A small sound classifier, trained from scratch.
Model: 1.51M parameters, log mel input, arch ecapa_tdnn, norm batchnorm, depths [12], widths [192].
Data: trained on acted Russian speech (Dusha), 26041 training examples, 149.4 epochs.
Rows from block 2 of a small sound classifier, named by matrix and row number. Each number is 500 + 25 x the weight over its row's rms, rounded and kept within 0 to 999. All counts start at 0. Numbers have three digits each. After the name is the row's rms in percent of the matrix's.
After each channel's rows are labels from the 100 clips, of 14848, where the channel reaches its highest value: "loudest band" is the band of the loudest frequency at the time of the peak. Only what is clearly more common there than usual is listed. The data: acted Russian speech (Dusha).
# c30: last pointwise conv (model.blocks.2.c3.0.weight, 192x192x1), inputs 0-95

c30.34 103:465557521516497498502502523515471494534501538493528493515472451519512502494476501488530496526469524492505459464533510528506494489459503491459514536497499455536504476544424535480454491487474493504430516478508465518500476491504493527451505505510490477509498479535456523531532503509495496492
loudest band: 4000 to 8000 Hz

c30.153 100:485507509453514545513489480514491530494530493518498480462501451508452466483495475509465492534464517501456485485477516494485487485479481481474466502457500520484492495494496499497454487511534487433493480519484461559560454499506507556470477495508490523484502490532511495525482472493513470517
loudest band: 4000 to 8000 Hz

c30.116 100:511497483484459444489474511471472521474507463490501504527508498504490482524491523492498517528520487517494535509532504506490449491538496540517512521476467517502518460489477520545512475458476485487497524491517520481485511489475491476486467485522503510472517443489506497571492452486464526560
loudest band: 4000 to 8000 Hz; 2000 to 4000 Hz

c30.189 097:495491518454508505494532491506499479510500490551527503496431473447476497481509496463463497502471543510441506539462505498484484466530524465465514483481456497481453484498528487520512496466511486451494528491507543525535472532548455479537502482508486536492521532510462489513552481524501450515
loudest band: 250 to 500 Hz; 500 to 1000 Hz

c30.136 103:476493474482521459510491523508527503499507480498493495488516554463543524514434511536536448493505534480500495490495531509504511501485477455460531468503505457494544509540539479471513489512451525490498540484518469509469521478520527500473471498492518500488453518478494468535490527526525436496
loudest band: 4000 to 8000 Hz

c30.166 101:505502509530493491527457484496528504476504517506497491515511528495514509470504451486505509512458489487467463486486509506520500521487467472491524523504458483513474482541492428524498498496486517482490562435438494560493519482518478497505446493521497487462508499464482518494533507486477464490
loudest band: 4000 to 8000 Hz

c30.44 098:497548504508459490498539478481494498469467459496535507474525509442472452521504506503518478517518481488491520471465524462511531530532512477512483500455535525515512476476457467541459465467496538554461546504442540516516509488498437506491467497530502484517538524549484491496487493487521513502
loudest band: 250 to 500 Hz; 500 to 1000 Hz

c30.159 102:492462482535553518468495508471514482490487512482494475530499499558548490516502475522525512502488506494516529480466498508550527502469527514495511511515528488517512487488509467498480483536505478482504477472489460515527553514509507507475507510510500454465493471530506484503527515544493506484
loudest band: 4000 to 8000 Hz

c30.169 097:473530521535519515477495505499492461517514526474484511523507465536503465500486498534519515496482467457508472472541512488507531502452532502482500510477484509463496489505535510522485526438494509488483470518458497523515468501488509499502535493496545514507525531506485527489484489468503488484
loudest band: 250 to 500 Hz

c30.14 098:529493537531489489540505495481511480529474534475520547545509499504488500504473511512448513491514494497503515484482508510516490514488504450507507519540510481503470525476555516475531545511520495472451492480481542458531486478503496515526486514530500516529506505499475502476541489463473567471
loudest band: 500 to 1000 Hz

c30.79 101:522506514487485493491501499456466515494496487486489475474466505525508538486510487479473478523464522504497480488457512480517518475527460484510459465502491500526432505478495499465497502500516492527457503497491521509497522502540518470516457510461468499474480519454483481482487527512516492493
loudest band: 4000 to 8000 Hz

c30.7 096:472492524495515511534454468520453504459465474532490459469517473473505506497494519499508463534496516528517488510480516511466472531466493472527524508540489564522439490481476499494489459495485491494462471463513493502508457530499523522469509522503525495480532475502507485502492517485491524506
loudest band: 250 to 500 Hz

c30.31 099:471528539477499509543525497503502510504514473561492542535449500501529452505544505504502501518478475528493498514496534514507517501514496489512499503502487503507433485480483476565490520512493481487507457528519519524481483511476484483465468482485489471462540528536473502516507545513512496534
loudest band: 500 to 1000 Hz

c30.51 103:443536450481458541494500478472481501498498511492477462483493516512509452530471469492520494494465486490461485477482497494495528454476488500484463476476504485479527471538506466533483529508511436470515496485513503496483551513512507496510512487521511497537524492456459482469527480514495494486
loudest band: 4000 to 8000 Hz

c30.95 097:504530496490452486525479524430482477490480501513514475512501502518505541548512443475510520447498519519537480496533521536517486547488478531526531509501510517518535498528482534479495492486468465505493477480503487493527475514499474452523491461524522482504460469492470517513465482512502487512
loudest band: 4000 to 8000 Hz

c30.149 098:458499541506485498497499524516496498505515534496530500506472469536488536497494531504439472495528455463505521519516509436487519497539490518500456467518501480487488461480504477483528467480496531514525520469495505519521446537524464522490463511484516544513513527487473536473544459515492493490
loudest band: 250 to 500 Hz

c30.99 104:492464481506527509523520534499579499543493512484507492541490483511502497534483450544525522512496492475485459464513534478469542504444497491480507493566466513485498545501496532482487519505495542493497508522519468479518499481511537506452431501533510488515492499505478515486517498530487516496
loudest band: 4000 to 8000 Hz

c30.78 103:476525483493489471487493490477512496504548491511526475492514569470513458523475505443553501513536516498472493448471491492549516479509492538451509491519486521457524461481504462513460500492494506483536508490505503500494546496542500506514478546540481524465498481527455474479508494494567490488
loudest band: 2000 to 4000 Hz; 4000 to 8000 Hz

c30.138 098:501535514518542499513534520529541556516499502516484505514440486496490491514541517523518518480483478454509467482506449478490527518489533530468523477499475439554489485519484510446473485495547477530487513496492543472465423512527530484521542519544528516481493494502528501480513499509487467529
loudest band: 500 to 1000 Hz; 250 to 500 Hz

c30.162 101:498507448506499464548467523437525458495526474511494467515499534460538514533472503472541488526498509479489484480530509518522527532505480523477555473506523489531508502483493506516511481521547454480523486498493473522488499506424491490566482482471513494480528529524484553530491495522509484513
loudest band: 4000 to 8000 Hz

c30.43 101:536460480513490466541501498520510496519486534501477516496497508498485503461465498490477508493488505496541510536521528504515534502484522498475522537492514485499466489526497504487470490485450529483533514483547518449500509508456450518474537498523503498533493483490481454517483444549480481516
loudest band: 500 to 1000 Hz

c30.148 100:471420482499460510526495431474469490517479505515494470473479479496479520493520485437493486511495500503510562511506498530461473498514498521487465525462513515482447471504462472529531503472529491496483499509484471529512457487503497470504472495470535530489490490456477486513496479483525510548
loudest band: 500 to 1000 Hz

c30.74 095:506494520476540474525490527495559505465472494487528516496526539508514477505507552546507495470494533505544526502523506488463520517516501447524488536500508513487498518484506467495495529486519532535505450505523477498482485494505511503518478523510482499495498515525548486473481530471493469539
loudest band: 500 to 1000 Hz

c30.112 102:477489481489488503522493481487454487516545516506512462480461527493500482505486492483548504507468525528448474511507487487493533463499441462507523481483481509517533502523494502526447501462518488518531440462522480497523530552498484514486513520519500485457528465522495487483512509472511452526
loudest band: 4000 to 8000 Hz

c30.131 096:502521514533507488495550508513508517510508525472521472515495483498491492554520463521498501557469454450507505463499543470489517520482512438454477497498474473483466541498492515474498538450494520487473486521520510499523509552502507515450514545510528524456526490527506475480484517542461508516
loudest band: 250 to 500 Hz; 500 to 1000 Hz

c30.68 104:494513532485485480472474537505488449501504464474468469488535488463495504525467480536531488534500485493526507494507526458505519501481469469494511491491526498507505451562511480518466499497496453508540491462479509498486489500464445492505508514504482516488559493535530468500499497521490464501
loudest band: 4000 to 8000 Hz

c30.93 100:506508498467497506463499526512520498499511496524478502498523521530515544524540513482509531481507574525496487521503474537469488471492511509527510472509480497485506499497534458519489527471469512512480481467501513488539463494464487505496508484503484465502500497505522469500502459502476499493
loudest band: 500 to 1000 Hz

c30.184 100:499470546478497525454439499463504521531540486492467494493527530516479488470501499537450513485512501500508488510476466513473525513506463500491502534524416495522494489541474498480518493459496485505488501529522461467452509463503489498499515467455494470529538470532521467491510464494535511494
loudest band: 250 to 500 Hz

c30.155 096:501508524534481502503482489515466513514452476484467547499498508525502474495502526496473499494518525520534518512502508511501505559534503492517495523551453505518448527474523477508486541542524495484461502475457516512496507487453486458496487524487503520527503499496489483508471514511491541506
loudest band: 500 to 1000 Hz

c30.4 099:484502548493518524463489533543503513517503431498515494506538521472497490503471494463520487502505512500489488460529547469489482478480542495503475478482466485490504461472454505532493524506500522509494490450525485491440461462494475465489488509515513513538515505425483496490532480535524523539
loudest band: 4000 to 8000 Hz

c30.38 102:524520506477469481483484495527554449479505496480546524515477513496534445544484456489531475479474462438478495466458488535495530480454500536458514513472493461509512517500470512484497434494468506506481481466544511523495550485497482475460505506474498474527475496540505510484501501518555497465
loudest band: 4000 to 8000 Hz