From a checkpoint of a small sound classifier: ademamix at rate 0.0009, 149.4 epochs.
Rows from block 8 of a small sound classifier, named by matrix and row number. Each number is 128 + 32 x the weight over its row's rms, rounded and kept within 0 to 255. All counts start at 0. After the name is the row's rms in percent of the matrix's.
After each channel's rows are labels from the 100 clips, of 14848, where the channel reaches its highest value: "loudest" is the band of the loudest frequency at the time of the peak. Only what is clearly more common there than usual is listed. The data: acted Russian speech (Dusha).
# c30: last pointwise conv (model.blocks.8.c3.0.weight, 192x192x1), inputs 64-127

c30.47 110 [112 137 104  77  97 127  65 154  84 134 137  54 209 146 116  99  60 118  81  94 130  79  97  81 156 134 118 117 140 106 161 119  87 124 159 171 113 141  68 166 109  95 124 112 146 138  94 152 126 163 106 126 142 104 179  92 130 133 176 114 108  89 120 155]
loudest: 250 to 500 Hz; 500 to 1000 Hz

c30.15 100 [132 127 127 121  82 154 160 120 137 146 140 144 142  89 115 140 109 161 120 158  83  90 129 112 186 137 125 135 134 164 156 172 195 170 124 129 141 139  99 127 134  75 110 149 154 141  72 183 136  90 131 122  97  82 169 106 148  95 105 151 126 106 112 138]
loudest: 500 to 1000 Hz

c30.33 106 [111 143 157 151 112 125 156 122 137 141 189  87  97 120 201 160 130 142 145 112 119 178 149 105  96 167 132 164 152 177 132 181  60 179 119 108 134 166 144 200 149 131 153 173 123  60 157  85 133 162 101  77 125 153 173 100 115 129  99 177 136  81 172 103]
loudest: 500 to 1000 Hz

c30.179 097 [ 77 152 133 135 146 144  98 111 170  90 120 115 138  96 148  95  98 182 140 158 173 142 116 116  93 114 174 165 122 128  92  97 101 120 126 116  86  71 169 173  79 114 146 141 133 100 183 148  88 100 109 153 114 138 163 138 157 137  98 204  65 152  91 139]
loudest: 4000 to 8000 Hz

c30.99 103 [183 128  73 120 135 133 147 151 157 102 117 133  30 104 123 111 102 133 112 101  96  99 143 132 133 149 117 138 112 136 193 177 127 171 114 111 171 121 140 189 150 149  91 159 122 185 149 152 111 111  83 116 117 101  93 119  69 101 145 141 124 188 147 154]
loudest: 4000 to 8000 Hz

c30.27 104 [178 133 107 132 128  73 133  96 125 172 121 135 117 143  83 111 116 111  94 143 107  93 148 156 107 158 127 170 135 125 117 120  71 139 190 166 105 147 146 166 114 167 130 186 128 126 106 138  97  84  69  41 209 127  84 152 109 148  65 171 172 140 143 103]
loudest: 250 to 500 Hz; 500 to 1000 Hz

c30.104 104 [153 145 144 147 144 148 166 166  90 124 136 124 130  91 145 149 131  96 112  90  85 116 101 138 105 117  54 169 127 101 101 165 145  86 150 133 148 122  91 117 120 116 115  71 158 142 157 157  95 135  74  87 158 145 158  94 110  79 130 130 189 120 140  99]
loudest: 4000 to 8000 Hz

c30.31 103 [168 158  80 161 168 127 146 146  30 162 144 112 135  94 130 163 124 132 174 126 102 144 161 145 120 117 108 160 105 146 157  93 121 145  98  95 122  79 106 106  69  94  95 162 163  74 108 125 142 163 137 122 121 122 114 126  91 154 133 120  96  79 173 141]
loudest: 500 to 1000 Hz

c30.134 100 [ 80  97 159 156 162 127 100 117  98 146 150 120 130 157 157 118 132 157 134 161 149 166  96 132 168 170 160 126 162 114  99 140 138 128 110 182 121 134  91 127 106 160 115 137 160 173  47 134 151 149 145 120 128  99 129 107 124  88 194 133 137 124 134 176]
loudest: 500 to 1000 Hz

c30.84 099 [118 172 147 136  86 115  69 166 135 125 164  81  97 146 131 107 112 153 133 151  99 120 132 126 130  79 153 214 133  79 154 100  78 153 129 129  86 138 124 140 105  94 108 150 120 131 169 127  87 165 106 136 143 183 118  91 104 119 101  64  89 107 113 138]
loudest: 500 to 1000 Hz

c30.63 095 [115 112 126 108 119  78 143 164  93 101 138 167  86 138 103  82 106 138 136 152 143 110 135 114 146 174 130 109 120 116 132 161  92 159  62 104  79 116  71 166 206 125 151  96 159 127  79 103 167 119 164 143 149 103  69 107 106 120 137 131 199 151 100 226]
loudest: 500 to 1000 Hz

c30.68 096 [153 100 112 127 105 122 124 156  89 133 117 129 152  77 159 176 144 138 127 134 148 149 104 122 163 152 181 143 185 101 102 134 106 129 145 146 117 189  70  78  88 116 134  77 103 188 159  96  78  97 144 120 115 154 112  99  21 151 140  50 138 125 161 165]
loudest: 4000 to 8000 Hz

c30.14 105 [111 114 112 169 122  72 173  97 170 128 141 111 137  90  91 138 210 163 156 145  90 115  64 180 154 109 139 119 137 214 147 118 115 138 118 147 135 137 130 102 105 148 128 131  99 121 121 110 160  84 168 145 111  97 106 182 147 157 181 168 143  82  91 163]
loudest: 4000 to 8000 Hz

c30.86 090 [ 73  86 175 132 188 115 154 127 175 118  81 145  99 138 202 177 130 191 195 128 158 140 104 130 101 148  88 142 172 159 132 172 195 159 117 127 129  68 143 133 135 173 168 117 117 132 131 159 117 152 158 150 103 113 145 131 230 135 158 172  98 175 175  91]
loudest: 250 to 500 Hz

c30.114 100 [126 130  73 192 112 113 167 107 121 154 120  91 123 120 171 155 156 196 135  70  90 151 132 105 104 139  96 107 120  71 181 142  40 169 161 126 161 134  90 159  79 105 113 153 158 162 112 165 116 178 142 111 125 127 164 116 112 184 164 145 202  69 139 158]
loudest: 500 to 1000 Hz

c30.124 107 [120  72 100 145 135 142 146  88 155 137 160 151 135 153 160 131 149 129 189 147  83  85 101 147  77 170 193 116 190 127 104 120 114 133 148 137 121 174 136 129 138 143 149 105  94 138 105 159 126 119 116  83 135 169 104 125 151 173 146  69 125 143  76 138]
loudest: 250 to 500 Hz

c30.59 104 [165 163 127 170 149 116 154 132 140 190 189  91 174 117 156 123  67 154 146 126 124  94 104 108  54  99  98 166  89 128 144  93 105 119 114 152 120  97 144 125 132 152 161 117 182  84  79 117 121 102 140 104 150 140 152  78 157 194 136 145 113 142 132 105]
loudest: 500 to 1000 Hz

c30.28 115 [ 63 181 119 134 130 150  89 108  89  65 106 134  69 114 145 146 153 104 155 106 162 108 136 149 153 177 118 116 134 181  76  97 148 149 113 116 105 105  36  75 121  97 100  75 175 135 153 102  44  73  96 121 119 105 103  96 135  73 113  67 127 156 114 118]
loudest: 4000 to 8000 Hz

c30.21 106 [154  98 105 139  85  87 107 153  99 124 151 123  83 107  85 163  63 125 199 134 112  97 143 164 115 136 100 143 112 162 147 128 151 154 103 133 173 118 101 123 141  94 104 125 112 136 160 110 101 128 153  68  71 167 143 181 145 136 119 130 121 139 113  97]
loudest: 250 to 500 Hz

c30.76 102 [139 143  83  94  87 172  90 141 103  98 148 103  80 128 125 123 141 168 185 100 108 174 152  97 111 125 124 125 120 146 129 147  60  97  40 139 103 152 116 175 109  93  91 152 169  69 143  72 182 134 149 104 131 104 147 145 125 191 114 109  96 150 160 130]
loudest: 500 to 1000 Hz

c30.139 096 [ 55 168 152 118 113 106  96 107 149 117 163 119 134 150 166  73 136 188 166  83 148 134  80 102 104  55 116 166 138 156  98 109 142 100 133 123 103 131 136 149 152  63 130 111 137 150 133 121 137 145  89 176  80 144 159 106 112 125 106 154 124 165  63 116]
loudest: 4000 to 8000 Hz

c30.18 098 [127 118 190 137 128 165 163 181 128 121 115 137 140 114 121 122 153 141 155 152 143 116 164 175 116 142 121 133 106 114 142 138 126 107 138 115  92  75 145 167 138 114 127  93 151 122  86 159  83 116  93 153  88 119  87 125 172 178 121 109 130 145 158 110]
loudest: 500 to 1000 Hz

c30.129 101 [127 126 104 178 115 181 101 199 162  87  99 122 108  73 187 144 113 140  93 111  88 118 116 111  75  87 159 129 202 112 143 141 122 150 144 129 132 123  78 118 130 107 103  74 124  90  68 119 135 161 101 115 181 150 161 135 146 132 128 130 116 119 130 112]
loudest: 4000 to 8000 Hz

c30.118 099 [127 171 120 121 100 112 114 163 104 130 158 137 117 129 116  89 107 191 155 140 146 167 148 120 130 132 123 120 134 109 157 140 149  91 151 167 149 129 186 133  70 118 137 156 148 132 115 153 191  61  96 186  58 101 154 144  97 165  54 126 171 152 107 125]
loudest: 4000 to 8000 Hz