From a checkpoint of a small sound classifier.
Model: log mel input, activation gelu.
Training: ademamix at rate 0.0009, batches of 256, held-out accuracy 74%.
Data: 26041 training examples, 149.4 epochs.
Rows from block 6, named by matrix and row number. Each number is 200 + 20 x the weight over the matrix's rms, rounded and kept within 0 to 999. All counts start at 0.
# mid10: scale 2 width-5 conv, dilation 2 (model.blocks.6.mid.1.0.weight, 48x48x5), inputs 40-47, a 5 kernel for each
mid10.0,237,176,193,202,213,194,189,233,192,195,188,172,215,192,220,181,183,177,167,195,192,186,190,195,170,192,189,188,192,192,226,251,208,199,195,228,192,179,174,219
mid10.1,228,215,184,195,149,235,199,201,215,184,211,213,201,206,218,212,229,218,205,202,220,204,214,194,209,178,201,183,216,220,231,217,231,232,192,215,195,204,175,235
mid10.2,209,250,204,200,203,202,214,207,210,208,202,186,204,203,253,213,187,181,190,172,224,206,193,235,205,222,196,185,186,220,213,186,199,192,199,236,201,202,186,231
mid10.3,194,181,161,214,205,201,199,202,197,192,192,200,168,164,173,218,214,201,186,195,207,210,201,181,234,190,214,158,185,209,223,201,157,184,195,223,187,205,214,180
mid10.4,178,186,226,213,182,204,197,193,199,184,204,245,179,152,214,212,213,202,211,184,180,191,219,188,205,176,210,189,169,190,232,216,197,200,173,246,214,221,180,161
mid10.5,211,186,176,180,218,209,186,221,196,171,226,206,204,167,165,169,170,182,229,238,192,211,201,198,210,161,185,209,221,196,189,192,182,200,207,202,188,212,216,188
mid10.6,192,208,216,194,208,232,197,201,236,218,170,191,196,216,226,230,214,178,182,219,203,212,207,198,180,179,197,228,203,194,184,199,166,216,217,194,210,200,211,253
mid10.7,224,199,223,223,177,180,218,165,202,209,202,185,212,198,204,194,182,175,234,242,215,221,190,171,210,225,194,209,210,189,207,202,205,176,212,202,200,216,207,168
mid10.8,206,202,200,241,235,208,207,183,209,194,222,179,208,198,196,204,199,163,182,222,220,195,223,212,203,169,214,203,196,193,198,201,184,222,215,201,201,200,165,235
mid10.9,189,182,204,180,190,175,146,150,180,225,191,186,221,199,225,200,231,194,189,189,198,201,221,238,198,230,185,187,183,150,203,222,208,179,181,208,209,222,210,180
mid10.10,234,167,201,189,193,231,184,189,207,229,194,223,226,207,203,224,192,192,190,155,205,219,194,210,196,192,207,189,206,183,203,205,164,199,184,167,203,205,209,192
mid10.11,189,192,198,177,214,196,199,188,209,219,184,200,198,178,220,195,187,217,173,179,194,255,237,180,165,197,177,166,206,200,205,217,216,194,230,188,203,206,215,213
mid10.12,195,221,189,206,163,189,180,215,211,201,215,192,170,178,252,205,220,208,219,202,238,226,185,191,243,195,187,198,226,226,223,224,188,189,171,220,179,185,190,190
mid10.13,188,227,190,188,182,222,211,208,220,234,196,219,214,193,195,200,194,195,194,169,226,175,167,242,228,223,167,215,202,181,206,227,214,210,190,181,189,210,181,189
mid10.14,221,147,194,193,178,173,225,182,178,218,230,212,202,190,222,190,204,184,205,200,217,189,195,211,194,188,208,204,177,210,212,212,212,190,198,191,180,187,200,194
mid10.15,200,215,234,237,205,189,172,200,226,206,200,198,201,182,201,188,194,204,206,238,186,170,199,180,184,178,153,195,211,195,192,191,204,208,236,250,232,185,200,184
mid10.16,198,191,196,186,178,214,219,196,179,199,222,218,196,196,179,169,239,205,180,207,203,198,216,220,200,162,196,219,203,186,204,228,198,203,226,199,205,197,201,192
mid10.17,182,222,206,198,164,172,169,180,208,196,183,194,189,234,222,170,173,200,218,205,179,212,223,182,182,185,196,208,197,199,206,203,230,224,212,181,212,185,195,208
mid10.18,234,197,172,172,183,188,188,226,192,184,180,173,200,209,227,184,207,210,221,183,208,198,179,212,225,164,162,184,221,194,187,239,204,194,201,198,147,197,208,215
mid10.19,200,188,207,169,166,225,223,188,179,188,201,208,186,180,180,186,199,206,188,171,188,191,181,178,208,211,231,191,208,214,195,227,222,174,183,212,187,193,187,166
mid10.20,210,220,208,204,176,188,227,235,177,200,187,130,187,182,184,193,225,213,188,158,135,184,226,211,171,208,186,218,177,220,193,214,223,220,220,248,235,234,230,210
mid10.21,184,217,231,195,192,188,187,203,170,157,220,208,239,230,183,187,187,180,176,181,218,204,191,218,209,189,212,234,212,189,185,168,177,211,215,191,189,236,213,206
mid10.22,211,214,190,151,176,211,162,204,202,190,158,192,204,228,170,196,189,200,212,223,204,226,163,201,207,190,212,219,148,180,223,169,218,233,214,186,217,215,187,197
mid10.23,210,209,179,177,185,185,224,190,222,184,161,196,217,213,205,191,205,194,231,201,185,170,205,210,184,190,178,176,194,177,211,210,188,221,201,229,227,192,207,186
mid10.24,228,206,196,208,155,202,191,196,208,189,166,175,165,205,164,223,207,213,191,206,210,149,214,192,178,159,192,223,200,222,211,207,208,188,206,176,166,181,221,200
mid10.25,212,177,165,180,195,182,190,208,229,166,165,221,207,222,188,199,211,203,211,207,227,197,214,228,211,158,216,204,218,215,194,237,191,199,202,214,210,190,188,178
mid10.26,203,201,204,183,221,181,185,178,194,204,141,174,191,209,183,184,194,207,218,198,217,201,186,168,176,182,185,180,206,221,181,200,201,191,202,171,179,172,164,198
mid10.27,235,201,218,207,210,194,157,175,178,189,197,191,202,210,168,189,192,202,206,199,199,165,192,190,231,201,165,168,177,198,214,190,229,188,228,186,177,161,200,196
mid10.28,196,196,220,182,188,211,191,171,206,209,170,213,240,222,193,212,229,177,176,178,192,228,231,205,190,208,240,194,206,207,207,221,207,213,213,152,215,201,203,201
mid10.29,202,200,169,159,227,209,208,196,209,194,196,234,233,194,205,216,212,174,171,213,204,196,209,216,180,175,175,236,202,205,217,189,240,225,179,189,210,201,182,204
mid10.30,200,196,219,194,196,237,205,193,175,169,186,201,226,189,205,177,176,182,222,240,201,219,184,141,229,224,212,214,200,210,206,224,185,203,167,187,232,218,202,174
mid10.31,211,199,232,214,223,218,232,185,190,227,204,187,182,174,203,169,177,190,213,201,232,213,200,176,162,194,219,172,209,194,217,209,209,167,168,261,212,216,166,167
mid10.32,198,219,216,211,184,229,195,217,199,218,218,227,185,181,208,229,226,194,193,197,216,189,199,216,183,208,194,211,189,156,191,182,182,185,209,182,160,193,187,190
mid10.33,233,251,231,206,190,225,197,224,165,202,218,213,193,177,205,196,216,190,177,210,212,193,165,185,161,196,199,195,202,233,222,195,212,200,190,204,256,224,177,181
mid10.34,190,231,204,206,205,213,239,199,163,160,208,207,213,210,190,218,190,226,205,159,220,190,198,183,182,205,194,197,195,217,203,213,222,198,192,184,195,165,205,238
mid10.35,234,200,221,199,203,184,200,168,198,215,199,202,221,189,185,217,203,181,196,171,195,185,222,206,200,199,159,185,202,197,160,228,194,198,185,215,193,187,175,210
mid10.36,204,205,211,230,233,210,208,183,201,184,231,233,237,188,223,171,172,185,223,190,252,202,206,178,207,162,166,182,221,205,189,173,208,218,210,214,211,199,228,222
mid10.37,206,199,184,188,220,191,183,214,204,194,175,192,203,189,212,212,203,198,176,164,201,205,214,206,199,177,191,200,177,162,220,220,213,198,180,221,212,165,184,160
mid10.38,199,185,188,210,230,172,166,196,212,175,237,192,183,201,167,179,180,202,208,195,196,166,183,200,220,217,209,179,225,217,219,198,199,190,197,207,222,210,237,223
mid10.39,187,172,153,196,205,246,212,209,208,163,231,205,213,233,215,209,188,202,185,202,213,194,194,183,167,194,180,175,194,167,230,218,203,179,173,228,210,180,182,161
mid10.40,187,189,195,219,234,211,201,199,209,212,219,216,196,176,184,161,209,200,224,206,194,177,151,195,221,210,211,191,219,177,199,226,234,193,180,197,205,205,200,212
mid10.41,202,197,185,186,224,203,209,212,185,184,222,191,178,180,193,161,199,221,202,206,144,166,230,205,243,195,190,205,246,189,180,170,213,224,204,219,188,201,201,203
mid10.42,216,217,188,190,203,203,180,196,205,178,217,186,177,199,219,171,165,189,186,207,222,186,237,216,182,207,212,230,206,210,205,196,202,213,216,198,222,201,178,211
mid10.43,203,227,173,156,189,192,190,195,209,218,225,194,202,202,196,185,212,198,191,200,214,203,196,190,200,177,217,230,215,187,195,181,202,141,198,193,199,169,193,178
mid10.44,198,193,179,201,224,164,195,187,190,188,231,205,195,169,235,191,196,176,219,197,223,199,205,190,182,163,231,220,183,225,175,189,199,195,194,223,206,186,179,178
mid10.45,198,156,214,210,181,169,194,164,192,201,184,211,224,224,235,179,184,191,197,209,217,243,212,208,181,183,228,218,203,153,212,200,216,199,212,193,189,204,207,175
mid10.46,193,164,180,238,239,196,177,191,212,237,243,211,207,188,198,221,216,197,196,256,191,203,166,196,227,200,221,180,226,218,206,159,188,207,203,193,208,194,232,189
mid10.47,227,228,217,173,229,160,185,184,215,215,199,200,202,214,190,210,190,175,170,197,197,192,206,187,171,194,205,190,177,176,201,231,225,215,192,187,196,219,177,187